Rows from block 6 of a small masked image model, named by matrix and row number. Each number is 500 + 40 x the weight over its row's rms, rounded and kept within 0 to 999. All counts start at 0. Numbers have three digits each.
Before each channel's rows are labels from the 100 images, of 14848, where the channel reaches its highest value: "responds to" is what is common among them. Only what is clearly more common there than usual is listed. The data: photos with spoken descriptions (Open Images, Localized Narratives).
# conv: 3x3 conv (model.blocks.6.conv.weight, 144x144x3x3, each kernel summed), inputs 48-95

responds to: text has "food"; text has "plate"
conv.10:520494492501486508520471603515492507473512504499438460571528416479452557531518468511496504513481471475400392493502462523518566516395577422505514

responds to: text has "people"; text has "sitting"; text has "table"; text has "wall"
conv.102:413482483508436482499500464443541501499446498494472532360514523490523475543543476496448488464552466497454455519511525498509453460468509441490538

responds to: text has "black"
conv.38:530467469570497499495491522473466491488445479530625530472450494489512410549522594410488518488501507503491505451465550547577446438482516482504511

responds to: text has "food"; text has "plate"
conv.119:461522495593450510503560401501512495531471473476589516488491569462484547511447480570475467466453493501469450523489479498500471533428548497437495

responds to: text has "sky"; text has "trees"; text has "buildings"; text has "road"
conv.79:448449509456450460476474450426459556464498425519383497530454551489522492492514549542453488504569523493444476482475471487502555460511556474438522

responds to: text has "text"
conv.111:465509503448548549529451448468561515508458451489562468394532486497502523514470476488485435467529511469479502494524494474415473463540525417508568

responds to: text has "food"; text has "plate"
conv.77:450505466548484451541526506529530460475500459482578504452459504540545607510481561556487479502544498467437495480478468450535494550473530436446505

responds to: text has "sky"; text has "trees"; text has "grass"
conv.66:413522449515405488493503396482538539509457496493456510508462476516516451432478461551454539567440481562532475501503508578433496531501538522404500

responds to: text has "sky"
conv.50:470489468468416540453491428498467509448500466508546513553434462470445432515494484474518502531492521558444518550460488589465510488501521518499525

responds to: text has "trees"; text has "grass"
conv.56:465446505493403464460507464493505551483475513517421536536463521418492491531481463499473507508528468495541535463481487505548513501503495475508552