From a checkpoint of a small masked image model.
Model: 1.6M parameters, 32-pixel images, arch vgg, norm batchnorm, activation mish, depths [2, 2, 4, 2], widths [64, 96, 144, 208].
Data: trained on photos with spoken descriptions (Open Images, Localized Narratives), 203450 training examples.
Rows from block 6 of a small masked image model, named by matrix and row number. Each number is 128 + 24 x the weight over its row's rms, rounded and kept within 0 to 255. All counts start at 0. Numbers have three digits each.
After each channel's rows are labels from the 100 images, of 14848, where the channel reaches its highest value: "strongest on" is what is common among them. Only what is clearly more common there than usual is listed. The data: photos with spoken descriptions (Open Images, Localized Narratives).
# conv: 3x3 conv (model.blocks.6.conv.weight, 144x144x3x3, each kernel summed), inputs 0-47

conv.60:099116100149111131118112124118116098138106145121118126114105127094090156119150161168111120148129108122125183119151098125113115090133078186127084
strongest on: text has "sky"

conv.56:175117126169144145130125106111193135138150145119125132093122089147163105144122130082111160106126158115140181078142108093139138049179081135070090
strongest on: text has "trees"; text has "grass"

conv.7:126132110155163162147130155139126194117105118133114103121120091143083098158138169096151148112158117134114068116139153154091158116167145146133109
strongest on: text has "dark"

conv.35:109151121112123134104126201128127133092110182133133128119180190080105100147145142115135128099119106115117106127136110159107104145136123104137162
strongest on: text has "text"

conv.45:107094133111099162106093142104147131079149133093109080159139136131180144132098116133098124165174146089181148110100149093104166140151104168151120
strongest on: text has "wall"; text has "man"; text has "woman"

conv.68:129115149126118120109169118132160141138149164147149095098112116142146110143131117157099092119148111171151166102141148101131132064136090143107084
strongest on: text has "playing"

conv.18:146138132112158130112127067144127132116085126184121126093144148139096149164140134152150123074123109100156171133126124104149121097114142115097116
strongest on: text has "sky"

conv.87:135128135151072165095108124145124133128141139173132195129114106122159100148108139086074095140117136123140135146148135122098118125121128094116140
strongest on: text has "black"

conv.102:120131119139138117120128155126123150076119085136100127149105112119118094088161126103122135104120159130100087109125098084144149100105066131113129
strongest on: text has "people"; text has "sitting"; text has "table"; text has "wall"

conv.77:146159152132150122097158125154070103110098109144111126114087114120142103106116110160128093133139153121154131107192146122074126127067130127144100
strongest on: text has "food"; text has "plate"

conv.38:109147129139098086135057129121124151112158169093151151152130144142166107145137121135103115155089087126103165130133132142110148126109094104118092
strongest on: text has "black"

conv.125:125133149126150103143110093095130118138112140116126146158104182140120137176148140080086190138122094156113128135161132125095141128109182110140099
strongest on: text has "white"

conv.51:120120106125149106128157104107048089157126116107189122135114180090086116139083146136106075160129145108142134106106136131074130113115139107139166
strongest on: text has "sky"; text has "trees"; text has "grass"; text has "plants"

conv.29:119120171098110106148120139130117160033130155112056117156150121119154123150133073127118138137137130127197112137119119101124132172120129122186195
strongest on: text has "text"

conv.111:114175130144111114139147103123108067152134128126144090136131138120127110095086154126127083129127126084132124157083098115104119165144124119143119
strongest on: text has "text"

conv.10:141109124077107198102147132145135111151102115099151139059122124124119159131123137143134174101116150136170135091113114126128144133098150158124130
strongest on: text has "food"; text has "plate"

conv.1:141167085149178092092124137106134131124105124108143172114157164107112158125121151118071108101088121079080144144161114128127084134144153147076143
strongest on: text has "white"

conv.118:165137054144141111132142133133157115141147107116139156092101134112104119148126170120125111133122115113079133110149163104145117113101069131098137
strongest on: text has "trees"; text has "grass"

conv.11:121188077152160127126112192099120135143143148121168132160151184097167148122121131111111119130137124124086107126102183138099099128156128123119120
strongest on: text has "white"

conv.66:120118132118130117139129063119157141149144088100083103160151069097117116130137167142135155104106131122138138125117100113101147141109133066118115
strongest on: text has "sky"; text has "trees"; text has "grass"

conv.119:126116130142119111133125126143152104160131163126127151139101112099078122143139121113169127118134161147116149125101088071138145133114143106145141
strongest on: text has "food"; text has "plate"

conv.124:120108130123127185148157125131134132101137119103147172132099141160126139185116147094134147204080156159084127105146136131105108120132152140148101
strongest on: text has "white"; text has "color"

conv.57:128121121139126139194069112151131145122142127170146131130105121124115117113148127118147142120146142139092133116145163144123124111116110121138132
strongest on: text has "sky"; text has "trees"; text has "buildings"; text has "plants"

conv.109:102135132146103107130130148151156129128126086119143123159061093179153066130131134116123095130101138111124115135133077126132113141075164149095146
strongest on: text has "which"