From a checkpoint of a small masked image model: activation mish, trained on photos with spoken descriptions (Open Images, Localized Narratives).
Rows from block 6 of a small masked image model, named by matrix and row number. Each number is 50 + 12 x the weight over its row's rms, rounded and kept within 0 to 99. All counts start at 0. After the name is the row's rms in percent of the matrix's.
Before each channel's rows are labels from the 100 images, of 14848, where the channel reaches its highest value: "place" is the part of the image that holds the peak. Only what is clearly more common there than usual is listed. The data: photos with spoken descriptions (Open Images, Localized Narratives).
# conv: 3x3 conv (model.blocks.6.conv.weight, 144x144x3x3, each kernel summed), inputs 96-143

place: top centre; top left
conv.115 095:65 50 33 62 64 30 45 12 40 54 44 69 59 37 36 49 44 49 51 60 57 50 45 70 54 38 45 54 51 57 50 65 50 39 77 57 56 41 23 55 34 32 58 51 19 42 46 53

place: centre
conv.13 113:58 61 64 37 67 44 53 44 47 49 36 54 50 55 44 48 46 77 51 62 46 49 47 74 34 29 32 60 62 48 13 84 56 72 46 50 60 53 31 50 39 41 42 50 41 42 36 37

place: top right
conv.11 104:30 44 59 59 39 42 68 43 37 46 52 46 54 51 44 41 68 66 50 53 47 54 57 60 37 46 69 44 53 54 44 52 48 52 50 55 57 40 37 73 53 38 31 56 41 46 57 57

place: bottom centre; bottom left
conv.51 115:41 68 58 35 48 63 43 40 42 52 44 43 58 57 43 50 46 35 40 62 60 76 51 27 45 59 48 42 63 38 55 49 46 60 61 53 41 50 38 47 55 63 40 51 49 49 55 66

place: top right
conv.42 077:43 28 40 75 47 36 76 43 49 38 68 64 53 42 56 41 62 56 34 45 21 51 54 50 85 37 38 46 50 65 58 51 46 66 57 66 59 48 40 63 42 56 47 43 58 43 50 39

place: bottom centre
conv.6 113:48 54 40 30 50 42 58 39 45 37 67 71 58 44 37 46 44 39 68 50 59 69 55 50 49 27 36 45 49 59 47 54 46 60 61 23 30 55 60 41 40 37 31 39 65 54 56 39

place: middle right
conv.120 124:60 49 43 60 52 50 60 35 45 27 67 49 55 48 33 70 58 40 43 44 55 78 46 53 50 64 35 48 69 64 75 38 58 57 57 44 27 26 52 54 54 56 50 44 36 59 46 37

place: middle left
conv.73 087:33 34 60 34 64 71 38 58 71 58 31 58 49 32 39 52 62 46 50 49 40 64 53 57 49 41 42 71 56 39 31 58 36 47 50 55 51 45 47 60 50 53 70 47 57 26 80 62

place: top centre
conv.31 086:51 47 30 68 69 63 67 47 21 57 38 57 63 39 51 47 35 50 76 42 63 69 40 50 69 40 64 36 33 36 49 65 32 40 55 49 51 42 62 44 43 45 66 43 46 59 60 41

place: top left; middle left
conv.108 083:39 65 69 23 54 53 38 42 62 60 07 31 49 57 54 58 55 57 58 66 63 65 43 27 67 50 59 57 52 56 51 44 40 32 55 39 32 44 40 48 54 40 54 42 52 39 72 45

place: middle left
conv.75 090:42 52 37 20 55 44 43 42 72 48 30 67 48 56 43 63 33 27 37 48 64 56 38 38 52 54 54 81 49 49 51 49 53 50 99 32 27 43 51 47 53 48 44 58 50 48 47 59

place: top left
conv.68 092:42 44 50 44 51 18 43 33 37 33 41 21 62 59 56 60 40 34 49 92 56 66 48 48 52 41 73 54 55 60 54 50 51 34 44 40 51 61 44 55 40 50 16 51 54 48 39 55

place: bottom centre
conv.90 106:45 39 49 57 49 60 53 54 54 40 35 29 47 48 62 41 62 26 56 37 31 40 61 43 56 51 24 31 52 52 57 19 68 57 56 49 41 54 63 56 53 32 46 34 48 30 35 47

place: top centre
conv.107 095:49 48 42 38 59 48 24 63 65 42 40 44 64 70 56 62 41 40 59 39 54 49 40 53 57 53 44 51 43 42 48 57 26 44 53 30 66 49 99 43 45 53 58 52 50 43 50 60

place: middle right
conv.61 101:64 66 39 67 71 25 55 58 46 55 48 47 45 50 57 45 62 41 56 60 61 47 64 54 58 37 15 42 51 42 31 38 46 48 46 48 51 57 67 55 37 29 35 35 60 56 51 26

place: middle left
conv.60 112:60 62 44 27 40 52 45 23 47 49 53 45 44 39 47 22 52 60 50 69 71 58 52 44 68 34 32 56 47 46 25 47 56 62 46 50 47 70 22 48 46 36 38 39 86 45 43 47

place: top left
conv.143 082:81 39 40 60 54 60 59 73 50 35 58 48 57 43 57 31 63 59 36 42 59 64 42 51 41 60 59 47 57 60 57 59 71 58 49 40 36 40 83 49 32 32 45 42 42 37 55 43

place: top left
conv.46 086:47 49 43 70 43 28 61 48 32 53 50 51 49 25 51 50 40 59 44 69 44 50 46 57 68 39 72 62 53 81 41 65 42 53 67 75 63 59 52 47 43 36 55 87 49 55 36 50

place: bottom left
conv.18 101:62 38 39 43 65 60 27 43 37 40 60 54 58 74 55 54 57 39 43 57 66 42 56 55 75 67 52 58 44 51 20 50 36 51 49 45 53 42 55 48 41 45 30 39 71 35 60 35

place: bottom centre
conv.109 106:56 51 58 61 45 39 55 72 43 47 56 57 52 43 42 61 40 36 53 54 54 47 55 28 49 33 60 53 56 36 46 57 45 53 43 21 64 58 49 54 48 42 52 56 54 83 41 55

place: bottom centre
conv.55 118:19 40 38 59 45 49 50 59 35 55 53 32 61 40 36 68 49 30 53 60 30 56 60 43 36 40 40 62 33 50 15 47 51 58 62 35 52 51 27 63 57 43 37 43 50 59 46 49

place: bottom centre
conv.125 096:69 68 62 46 52 21 39 56 49 50 48 56 45 52 66 48 50 34 52 50 50 40 51 34 47 74 53 60 81 65 23 42 53 52 63 34 56 57 50 61 37 33 57 52 54 38 51 46

place: centre
conv.96 119:50 62 56 50 74 51 70 48 59 41 66 53 51 46 52 71 35 57 49 29 27 69 63 46 54 51 51 50 57 29 55 45 65 54 39 48 34 50 67 49 38 71 42 48 41 70 52 51

place: middle left; bottom left
conv.133 109:26 61 31 68 37 59 58 57 36 37 70 51 44 36 45 61 52 43 45 48 43 19 42 51 36 63 46 55 61 52 52 50 60 52 36 52 48 46 36 47 46 54 46 53 31 56 54 69

place: bottom centre
conv.28 076:80 55 68 60 62 47 57 55 57 57 36 47 50 27 43 50 42 53 59 60 34 53 44 50 30 28 66 73 57 36 59 34 44 51 43 53 47 36 37 61 54 27 70 57 60 42 58 32

place: bottom centre
conv.24 090:62 74 52 65 47 45 52 40 51 51 53 63 64 52 45 47 51 40 63 36 51 41 30 52 36 64 50 73 64 64 27 49 64 64 50 46 60 56 33 46 29 61 52 58 36 46 50 35

place: top centre; middle left
conv.104 097:36 61 29 52 53 42 45 33 31 55 59 56 49 45 59 69 62 46 65 60 53 33 32 58 49 41 33 51 50 44 43 35 49 57 60 44 78 55 65 41 33 51 32 64 55 26 40 43

place: top centre
conv.67 093:48 46 52 52 42 72 42 69 47 47 47 39 66 62 38 46 53 42 55 50 45 69 49 46 55 75 44 45 60 27 37 43 35 58 78 67 51 59 69 54 82 48 62 44 49 21 41 59

place: bottom centre
conv.87 072:64 68 56 73 42 42 60 55 38 64 57 49 56 30 23 48 42 53 54 50 59 51 35 51 43 55 70 65 43 61 60 23 68 55 45 46 25 56 31 59 46 46 61 41 61 50 78 46

place: bottom centre
conv.129 117:45 43 52 46 48 62 45 48 57 39 44 52 52 41 60 55 33 41 29 46 27 39 59 38 65 57 53 47 41 44 34 06 59 51 49 47 44 58 43 66 62 53 58 54 57 47 49 44

place: top centre
conv.50 107:58 53 40 42 52 54 56 57 52 71 51 60 57 31 67 17 42 46 50 61 64 41 50 66 56 45 66 39 55 44 37 43 53 44 51 54 56 75 50 47 47 41 36 48 61 33 52 49

place: centre
conv.35 135:24 45 50 81 42 44 67 40 60 40 50 56 56 33 41 39 53 40 51 44 11 63 55 69 32 52 47 38 44 54 38 55 53 51 45 43 44 40 58 45 44 55 28 41 36 43 28 59

place: top centre
conv.97 079:47 64 46 26 41 35 50 67 55 59 27 43 58 35 72 42 49 47 68 65 74 54 50 59 50 41 52 44 42 58 57 39 68 69 59 49 22 46 49 40 28 51 50 44 63 32 92 58

place: middle right
conv.100 081:61 71 43 50 47 60 34 71 50 37 43 67 57 52 40 55 41 47 65 56 59 60 43 47 39 65 53 35 58 32 48 49 37 31 62 47 54 48 50 51 47 48 45 59 48 53 64 66

place: top left
conv.137 091:70 43 67 45 40 45 52 24 48 46 67 69 52 63 55 55 44 73 52 22 38 35 78 46 34 59 37 50 60 38 56 52 69 57 59 62 38 34 51 36 59 41 72 55 40 50 41 45

place: centre
conv.30 088:52 46 62 56 67 73 48 42 47 36 49 56 56 50 45 48 76 46 55 59 68 61 65 54 35 66 57 40 63 47 48 57 55 82 63 73 71 34 76 46 55 46 47 45 46 56 70 40

place: bottom centre
conv.114 108:45 29 37 53 72 61 52 43 54 40 54 53 42 53 36 19 35 62 39 69 58 30 49 53 63 70 47 35 28 42 62 37 45 56 46 54 54 62 44 49 65 46 72 43 49 42 58 52

place: bottom left; bottom centre
conv.62 108:71 56 44 46 55 26 54 53 40 47 72 55 67 44 61 41 38 48 47 63 66 21 63 63 46 70 23 49 47 39 28 65 30 64 37 40 44 63 52 34 42 44 43 45 70 42 42 46

place: bottom right
conv.118 115:50 70 41 43 51 50 58 53 41 47 52 59 52 52 43 79 46 40 49 52 62 56 55 47 30 54 35 46 72 67 72 38 51 32 41 48 50 35 57 46 41 37 47 52 56 49 44 60

place: middle left
conv.20 072:71 47 49 55 50 52 47 86 49 41 49 49 48 44 35 45 47 58 59 65 60 47 43 51 43 50 55 41 65 55 58 52 52 50 82 45 61 51 51 55 33 40 53 48 54 56 53 56

place: top centre
conv.113 116:39 54 50 50 55 58 51 28 44 52 60 52 46 44 47 08 46 44 50 64 66 53 35 47 45 44 47 37 48 35 32 73 53 46 50 72 61 80 39 38 51 53 34 39 36 33 37 41

place: bottom right
conv.44 096:47 53 54 82 39 60 53 54 28 57 66 50 78 53 55 21 73 55 52 72 50 46 46 37 80 35 44 62 52 55 48 56 60 50 44 35 70 47 45 58 48 54 50 46 63 56 60 42

place: centre
conv.85 098:30 44 40 45 32 48 82 55 65 37 47 57 53 54 66 48 19 52 52 60 46 72 48 49 45 54 48 45 47 58 47 60 59 66 58 40 61 32 59 41 50 78 34 45 41 55 56 69

place: top centre
conv.86 091:48 27 38 67 36 54 58 32 45 45 43 60 39 60 53 52 51 33 30 42 58 38 51 58 46 40 53 44 46 55 51 52 37 56 43 77 60 46 16 52 33 64 60 49 38 39 60 70

place: centre
conv.130 090:62 28 44 51 58 73 33 72 49 55 47 39 44 54 63 69 43 44 63 52 33 63 63 44 46 57 53 50 51 33 50 21 32 49 62 41 49 53 59 63 49 31 59 60 67 46 32 44

place: middle left; bottom left
conv.142 105:66 45 48 60 60 40 47 56 51 58 43 61 53 59 67 40 72 29 47 46 52 02 53 46 44 77 24 39 56 54 43 46 54 60 49 57 47 65 51 11 58 41 50 47 54 62 30 57

place: top centre
conv.117 117:44 56 42 36 57 50 63 63 44 44 68 55 56 46 51 22 17 39 43 60 44 28 48 54 41 47 33 45 44 41 12 45 42 56 41 84 58 57 50 52 54 37 28 55 64 38 55 60

place: top right
conv.59 085:49 52 39 60 43 53 42 43 38 77 54 37 41 41 51 46 51 66 76 32 37 44 57 45 50 59 33 51 58 37 69 48 66 56 72 40 35 51 37 44 65 54 70 50 40 36 58 18

place: middle left; top left
conv.135 086:55 67 49 62 34 65 22 55 55 61 36 44 66 51 64 63 73 62 61 51 38 61 54 57 18 44 37 34 49 75 47 53 41 42 63 40 47 43 54 54 54 51 38 54 41 57 38 53

place: top centre
conv.128 092:53 44 63 66 78 56 36 67 54 56 42 52 56 43 18 38 73 56 64 57 59 39 39 67 53 55 56 63 44 37 42 53 42 48 59 47 68 48 73 51 33 49 70 68 47 57 57 34

place: bottom centre
conv.33 080:75 73 64 47 53 48 57 62 70 59 38 60 49 50 49 50 44 69 39 47 56 62 63 59 33 42 58 52 51 48 83 50 47 44 39 41 48 47 30 59 54 45 46 58 41 53 56 44

place: middle right
conv.53 104:53 38 66 41 78 82 37 47 51 55 56 56 49 49 41 59 73 53 45 46 60 68 62 56 46 42 40 45 37 40 47 46 44 52 53 06 37 47 49 44 59 56 49 37 65 63 48 37

place: top left
conv.65 077:41 44 49 38 62 62 64 44 48 53 53 36 55 56 47 51 53 30 58 62 57 58 47 43 77 47 50 50 49 27 52 49 89 39 54 52 23 46 67 69 47 48 41 52 42 33 66 57

place: top centre
conv.57 085:54 45 39 45 35 75 46 25 63 59 77 61 67 48 42 60 45 13 55 26 40 46 52 63 74 54 67 65 47 50 90 53 39 33 34 51 52 53 68 49 45 51 51 61 54 62 66 43

place: bottom left; bottom centre
conv.23 083:46 64 56 46 44 54 43 63 41 61 29 41 48 51 34 58 48 60 48 51 61 45 50 52 55 45 53 41 51 58 54 64 80 45 53 44 50 42 67 46 41 47 47 41 38 53 55 92

place: bottom left
conv.121 083:61 55 78 67 56 66 43 44 52 36 63 48 35 63 54 50 60 33 70 45 56 46 50 69 59 55 54 43 66 68 57 69 65 40 51 38 58 51 28 54 67 38 69 48 46 36 36 44

place: top left
conv.138 091:53 34 21 44 33 55 59 71 75 38 35 53 68 58 57 28 46 32 45 58 56 68 40 57 38 63 55 42 47 41 57 54 53 44 31 68 40 36 58 57 44 61 55 73 49 58 32 54

place: top left
conv.7 086:51 57 61 43 60 64 57 69 51 40 57 42 52 73 57 44 54 91 69 43 60 44 45 54 80 50 64 49 45 60 66 61 43 70 45 42 46 43 58 50 46 57 59 55 58 49 38 69

place: centre
conv.72 120:52 55 43 52 60 31 67 46 43 46 39 53 52 27 55 21 65 40 59 56 60 56 65 52 61 19 41 32 56 49 13 33 49 72 51 46 42 56 49 67 46 35 43 47 42 38 36 44

place: top right; middle right
conv.45 083:66 52 57 56 59 56 45 48 49 55 76 56 44 62 62 40 40 55 37 57 41 42 52 50 51 42 31 44 45 34 33 57 65 51 77 35 45 64 52 44 49 46 53 21 47 50 45 36

place: top centre
conv.95 107:62 51 70 45 51 35 64 61 53 52 58 50 55 29 43 61 44 58 32 54 61 62 78 55 52 32 58 61 47 56 58 53 55 63 36 53 35 48 43 51 55 27 63 43 35 47 57 54

place: bottom centre
conv.122 097:46 34 46 48 58 63 47 62 30 68 45 49 61 48 67 63 54 80 35 57 38 52 57 41 56 37 57 46 53 31 44 54 57 60 55 59 59 55 60 45 65 58 12 58 39 59 47 75

place: top right
conv.47 100:41 41 42 64 31 54 61 44 46 49 57 53 54 57 35 62 58 37 44 53 24 42 40 51 43 72 44 41 46 65 72 52 75 53 39 52 53 43 48 47 52 49 58 44 72 69 42 75

place: bottom right; top right
conv.25 104:37 51 57 49 50 49 38 61 38 60 49 53 65 33 39 44 56 34 62 74 41 24 45 31 41 56 45 60 51 58 24 82 40 38 46 57 60 44 44 37 49 50 49 64 62 53 27 51

place: centre; middle left
conv.106 087:26 64 50 54 50 48 66 60 39 66 45 51 62 45 54 54 37 58 61 65 74 39 54 66 35 34 48 50 46 57 35 51 45 64 43 37 46 37 67 52 44 50 31 38 65 56 63 47

place: bottom centre
conv.89 087:51 46 51 38 42 66 48 76 45 42 45 46 40 39 37 40 38 52 64 57 66 54 50 51 34 43 46 61 58 33 43 58 35 61 55 35 49 71 24 50 59 49 52 91 48 30 18 27

place: centre
conv.79 124:42 42 47 45 49 43 66 55 68 64 52 41 39 48 45 45 51 51 55 44 35 62 67 64 38 32 40 47 51 38 53 48 42 53 52 65 35 71 50 56 52 24 45 36 63 49 40 43

place: bottom right
conv.134 094:59 54 48 49 57 34 43 47 56 55 38 50 81 45 52 35 48 59 68 73 46 29 55 57 67 45 36 36 46 51 08 66 46 51 66 64 43 47 49 33 53 32 60 48 50 57 23 40

place: bottom right
conv.16 114:53 42 36 49 55 79 43 61 53 46 47 49 57 48 68 55 55 39 47 42 44 38 40 28 54 57 57 35 47 48 51 00 58 42 45 40 42 53 42 42 56 53 60 55 69 51 46 45

place: top centre
conv.74 124:34 51 62 52 61 37 44 58 52 62 39 51 56 59 43 67 70 32 58 60 51 23 60 56 37 49 33 53 54 51 26 42 49 50 45 35 50 58 51 52 34 27 38 56 58 60 58 52

place: top left
conv.5 091:43 49 61 73 47 59 54 54 43 41 63 68 49 45 45 48 39 49 58 58 28 46 57 52 41 16 53 69 46 55 71 41 47 46 53 51 26 25 31 47 37 42 35 60 31 50 52 33

place: top left
conv.98 092:49 59 66 63 63 39 65 53 43 47 32 38 41 64 48 59 42 52 72 34 56 87 56 42 60 52 51 43 50 56 48 48 59 52 69 26 53 37 34 67 56 63 57 41 36 51 47 31

place: middle left
conv.41 086:47 60 42 40 40 62 47 33 39 71 17 41 50 52 39 51 50 47 43 53 71 70 43 59 34 75 68 48 61 59 43 66 44 50 65 66 56 40 13 41 48 63 35 49 53 50 60 28

place: bottom right
conv.1 092:41 47 45 63 34 65 48 47 62 54 54 52 45 47 60 44 52 26 52 55 23 62 68 71 48 41 47 58 51 65 61 46 74 44 64 27 44 53 38 63 41 42 47 50 64 61 44 52

place: centre
conv.29 123:49 37 56 44 50 38 42 63 43 51 41 47 46 45 53 71 49 60 50 54 25 44 45 47 57 42 46 52 43 32 52 42 58 48 58 28 67 41 62 47 48 49 45 61 29 59 50 72

place: top centre
conv.93 117:31 54 57 80 39 43 23 51 45 62 33 44 44 43 31 38 48 57 45 62 48 32 35 55 47 44 68 48 33 49 13 52 54 25 70 37 69 49 61 57 47 56 49 46 46 58 41 46

place: middle left
conv.83 097:47 62 36 54 58 34 63 57 74 35 43 47 42 52 73 40 24 45 47 36 36 42 67 59 47 33 40 39 40 51 54 24 54 37 41 45 38 41 54 74 55 54 41 65 32 59 46 55

place: top centre
conv.36 079:60 51 56 36 57 57 47 91 43 50 54 52 62 56 43 24 49 32 39 36 69 42 57 49 54 47 55 57 52 38 40 58 46 59 67 65 46 64 50 44 53 37 56 42 61 00 75 33

place: top centre
conv.92 096:48 53 63 70 47 24 69 68 51 52 50 43 64 49 53 64 36 33 56 46 36 47 66 49 76 45 47 47 38 44 45 47 43 61 43 58 41 44 31 71 63 52 45 48 37 53 39 65

place: top right
conv.84 095:41 65 33 55 39 58 47 43 47 40 39 58 41 51 41 54 60 44 62 52 44 49 29 62 37 78 34 70 58 57 55 59 66 48 47 46 44 42 56 44 53 24 58 43 54 33 55 42

place: middle right; bottom right
conv.124 086:50 46 68 47 57 63 75 38 44 52 41 48 59 47 29 53 56 50 24 53 44 54 64 39 45 32 59 56 53 42 41 38 86 64 39 46 48 47 46 63 52 30 67 76 50 51 47 75

place: top centre
conv.49 098:48 52 44 45 58 44 32 24 67 30 50 44 37 58 51 30 33 55 54 27 37 37 56 51 48 47 36 59 28 57 40 63 78 53 55 53 65 50 60 39 40 50 67 48 52 43 44 66

place: bottom left; top left
conv.80 078:65 60 49 43 34 65 22 49 64 54 47 56 57 55 42 54 66 36 68 55 54 62 45 79 41 31 34 72 36 83 36 63 41 54 28 41 33 58 52 41 53 48 64 74 50 49 45 58

place: centre
conv.99 097:30 44 37 62 38 37 53 72 53 48 33 61 49 52 72 41 63 45 54 57 47 51 64 57 37 45 44 60 50 43 28 68 36 66 59 50 55 66 61 55 38 51 24 53 59 62 37 56

place: centre
conv.43 138:40 45 57 66 42 31 67 47 59 39 63 50 52 19 35 52 38 56 49 52 14 59 55 55 31 28 53 46 36 47 41 53 41 38 45 26 57 53 41 38 42 63 22 45 44 53 43 46

place: top centre; bottom centre
conv.127 087:48 56 71 49 62 62 53 46 50 44 61 36 42 59 58 47 29 58 51 43 43 42 49 38 39 50 41 44 37 53 40 44 99 58 36 60 72 55 80 48 38 58 58 51 60 46 52 65

place: middle left
conv.70 083:56 45 52 36 37 59 62 42 48 59 66 53 62 32 30 55 46 39 46 45 47 54 64 56 50 45 45 59 61 46 60 61 38 69 40 70 35 50 72 54 53 41 64 36 44 58 44 59

place: bottom centre
conv.82 097:69 52 38 49 32 60 50 83 68 62 38 55 45 48 42 61 57 53 70 45 41 47 56 34 46 28 62 56 57 63 38 55 46 87 29 44 46 50 35 44 79 39 48 46 39 67 70 60

place: middle left
conv.63 092:43 52 40 49 49 50 54 35 53 96 24 83 37 47 65 48 65 27 64 48 54 64 34 63 40 51 50 51 62 40 52 44 58 46 41 49 40 44 87 57 43 54 51 37 62 49 58 34

place: top left
conv.4 095:45 54 39 63 42 48 50 49 49 58 51 52 54 56 23 60 30 23 48 32 41 37 60 36 45 54 48 49 56 52 66 65 49 42 57 50 57 63 54 46 62 48 39 68 40 60 39 39