config = dict(
    horizontal_flip=True,
    rotation_deg=10,
    method='simmim',
    arch='vgg',
    norm='batchnorm',
    depths=[2, 2, 4, 2],
    optimizer='muon',
    muon_scale='original',
    learning_rate=0.04,
    nesterov=True,
    max_grad_norm=0.5,
    max_steps=32200,
    batch_size=384,
    warmup_steps=6440,
)
Rows from block 5 of a small masked image model, named by matrix and row number. Each number is 128 + 24 x the weight over its row's rms, rounded and kept within 0 to 255. All counts start at 0. Numbers have three digits each. After the name is the row's rms in percent of the matrix's.
After each channel's rows are labels from the 100 images, of 14848, where the channel reaches its highest value: "responds to" is what is common among them. Only what is clearly more common there than usual is listed. The data: photos with spoken descriptions (Open Images, Localized Narratives). In brackets: how many of the 100.
# conv: 3x3 conv (model.blocks.5.conv.weight, 144x144x3x3, each kernel summed), inputs 0-71

conv.59 103:123143145109156108162135113145191075106113140136125129138134118158131171132091127142092132129096114142128145118123130113142119136117086165118151102131149099130122095143137125157152110123123105123195161121165145083151
responds to: text has "trees" (56); text has "sky" (55); text has "road" (27)

conv.66 127:098143168143154117133100111111122148188104112128131101121131125115112102119090139132080081117144116095114113137145149159151122154156168126132143146153147160148141114133152101121175149149085107176173130097055113115130
responds to: text has "sky" (50)

conv.109 099:114098115142148120145124130068131114145084110132115107148112126121124132118113119119116154131130149130154087133106148171125148142148138133121151108117145145131156146136110112132158128127137114163125153118115051123124
responds to: text has "sky" (62); text has "water" (28)

conv.12 121:089147155137131139087137144073161123119114127130146134104133094137142121071100119132146090109135118128152121119103075105150138115112115149099117125148117149080062123138079115171113123116127123110104110112105047131109
responds to: text has "sky" (72); text has "trees" (68); text has "grass" (31)

conv.35 128:170100120135170094121091114108101156169098129125144120066129149111131090149084133150148135104127067086100147133115105141132110140114139150122123118114117134143164106143109125112160144118119106114160135141115127108120
responds to: text has "sky" (52)

conv.7 088:076105148147131184137116145106125138153146142152131131206155167147141115152151129117113122112123125143163101131121140135097079146191134142112159181119125133124103138123065156118135143171128109135110117101157133133098
responds to: text has "grass" (39); text has "ground" (29)

conv.18 110:150125131101108121114164141069095043128120116105104115171120113135115132121136128162104156162131107118114117167083111108097147126108088091129101093101110140100165142095146130145112136144117117137121140131118171144131
responds to: text has "wall" (49); text has "screen" (26)

conv.27 091:103139111133133104181159122200093133132163119135151146075141132096127089127095106114157172112130132104134136082126121167143114117115143087119141183088118132157135146115154131106146148121146102181112149154130093137144
responds to: text has "sky" (60)

conv.126 151:121134122098121119143109126103145078143125151133084141209147123125145165127108145091097096146143109149129122111110113156095098129145150071141104125132139154104111139136064103134085145138146163110122104121152100115121
responds to: text has "trees" (59); text has "grass" (42)

conv.127 134:124131138123121155123132125148115123111157117134094149102124079113112112171134101156092151105174114157133074113114084116129112148151130122160163127106187111149129137149122101158136126117160088134152091120157124106141
responds to: text has "road" (27)

conv.64 126:149138156167127181131136134103136045116125114113102127131097130141124129104105149150125057154137126151123103142093089116141131085090112130119122134111120106127154129111120111153120122115022125099146093147076141139117
responds to: text has "white" (30)

conv.131 128:075147163169156113130144132123202123145113132132147127144134131137119096093109130127095058145146129144122129048133127108147120132067136142128139148138170153115092143129133108121146149115128122142152170099112075131129
responds to: text has "sky" (86); text has "trees" (78); text has "grass" (30); text has "buildings" (30)

conv.75 090:117076112151130126105120121118138113142119116115142148102149084106141145123123122121155103136118130116134140184163116098132124137117116131123127103124124124128143110151101060124105133151092102121157087104157112166109
responds to: text has "white" (29)

conv.102 112:114149128138088138134155141111170130078108120143113150179150110176112122124094115122065083178146149173171121167130158164116142122115159119143138137139127105110102135135119122135123136124117102094122138134145118146129
responds to: text has "sky" (58); text has "trees" (58)

conv.89 077:103123163103098070135100134152145083144127117120138153113113126125132162132111134113181143113179144082115130141147124134141106139135139150177126098115150149145108121096157111077134135112159202108125163156138143117179
responds to: text has "sky" (64)

conv.133 114:076147135144111155092135104136177115079126143145143097070120115140109105137092132129154100131112127147119080177141132082166140133126158137161120102137153152112108151124122105132130149111131143108131134121081102102150
responds to: text has "sky" (64)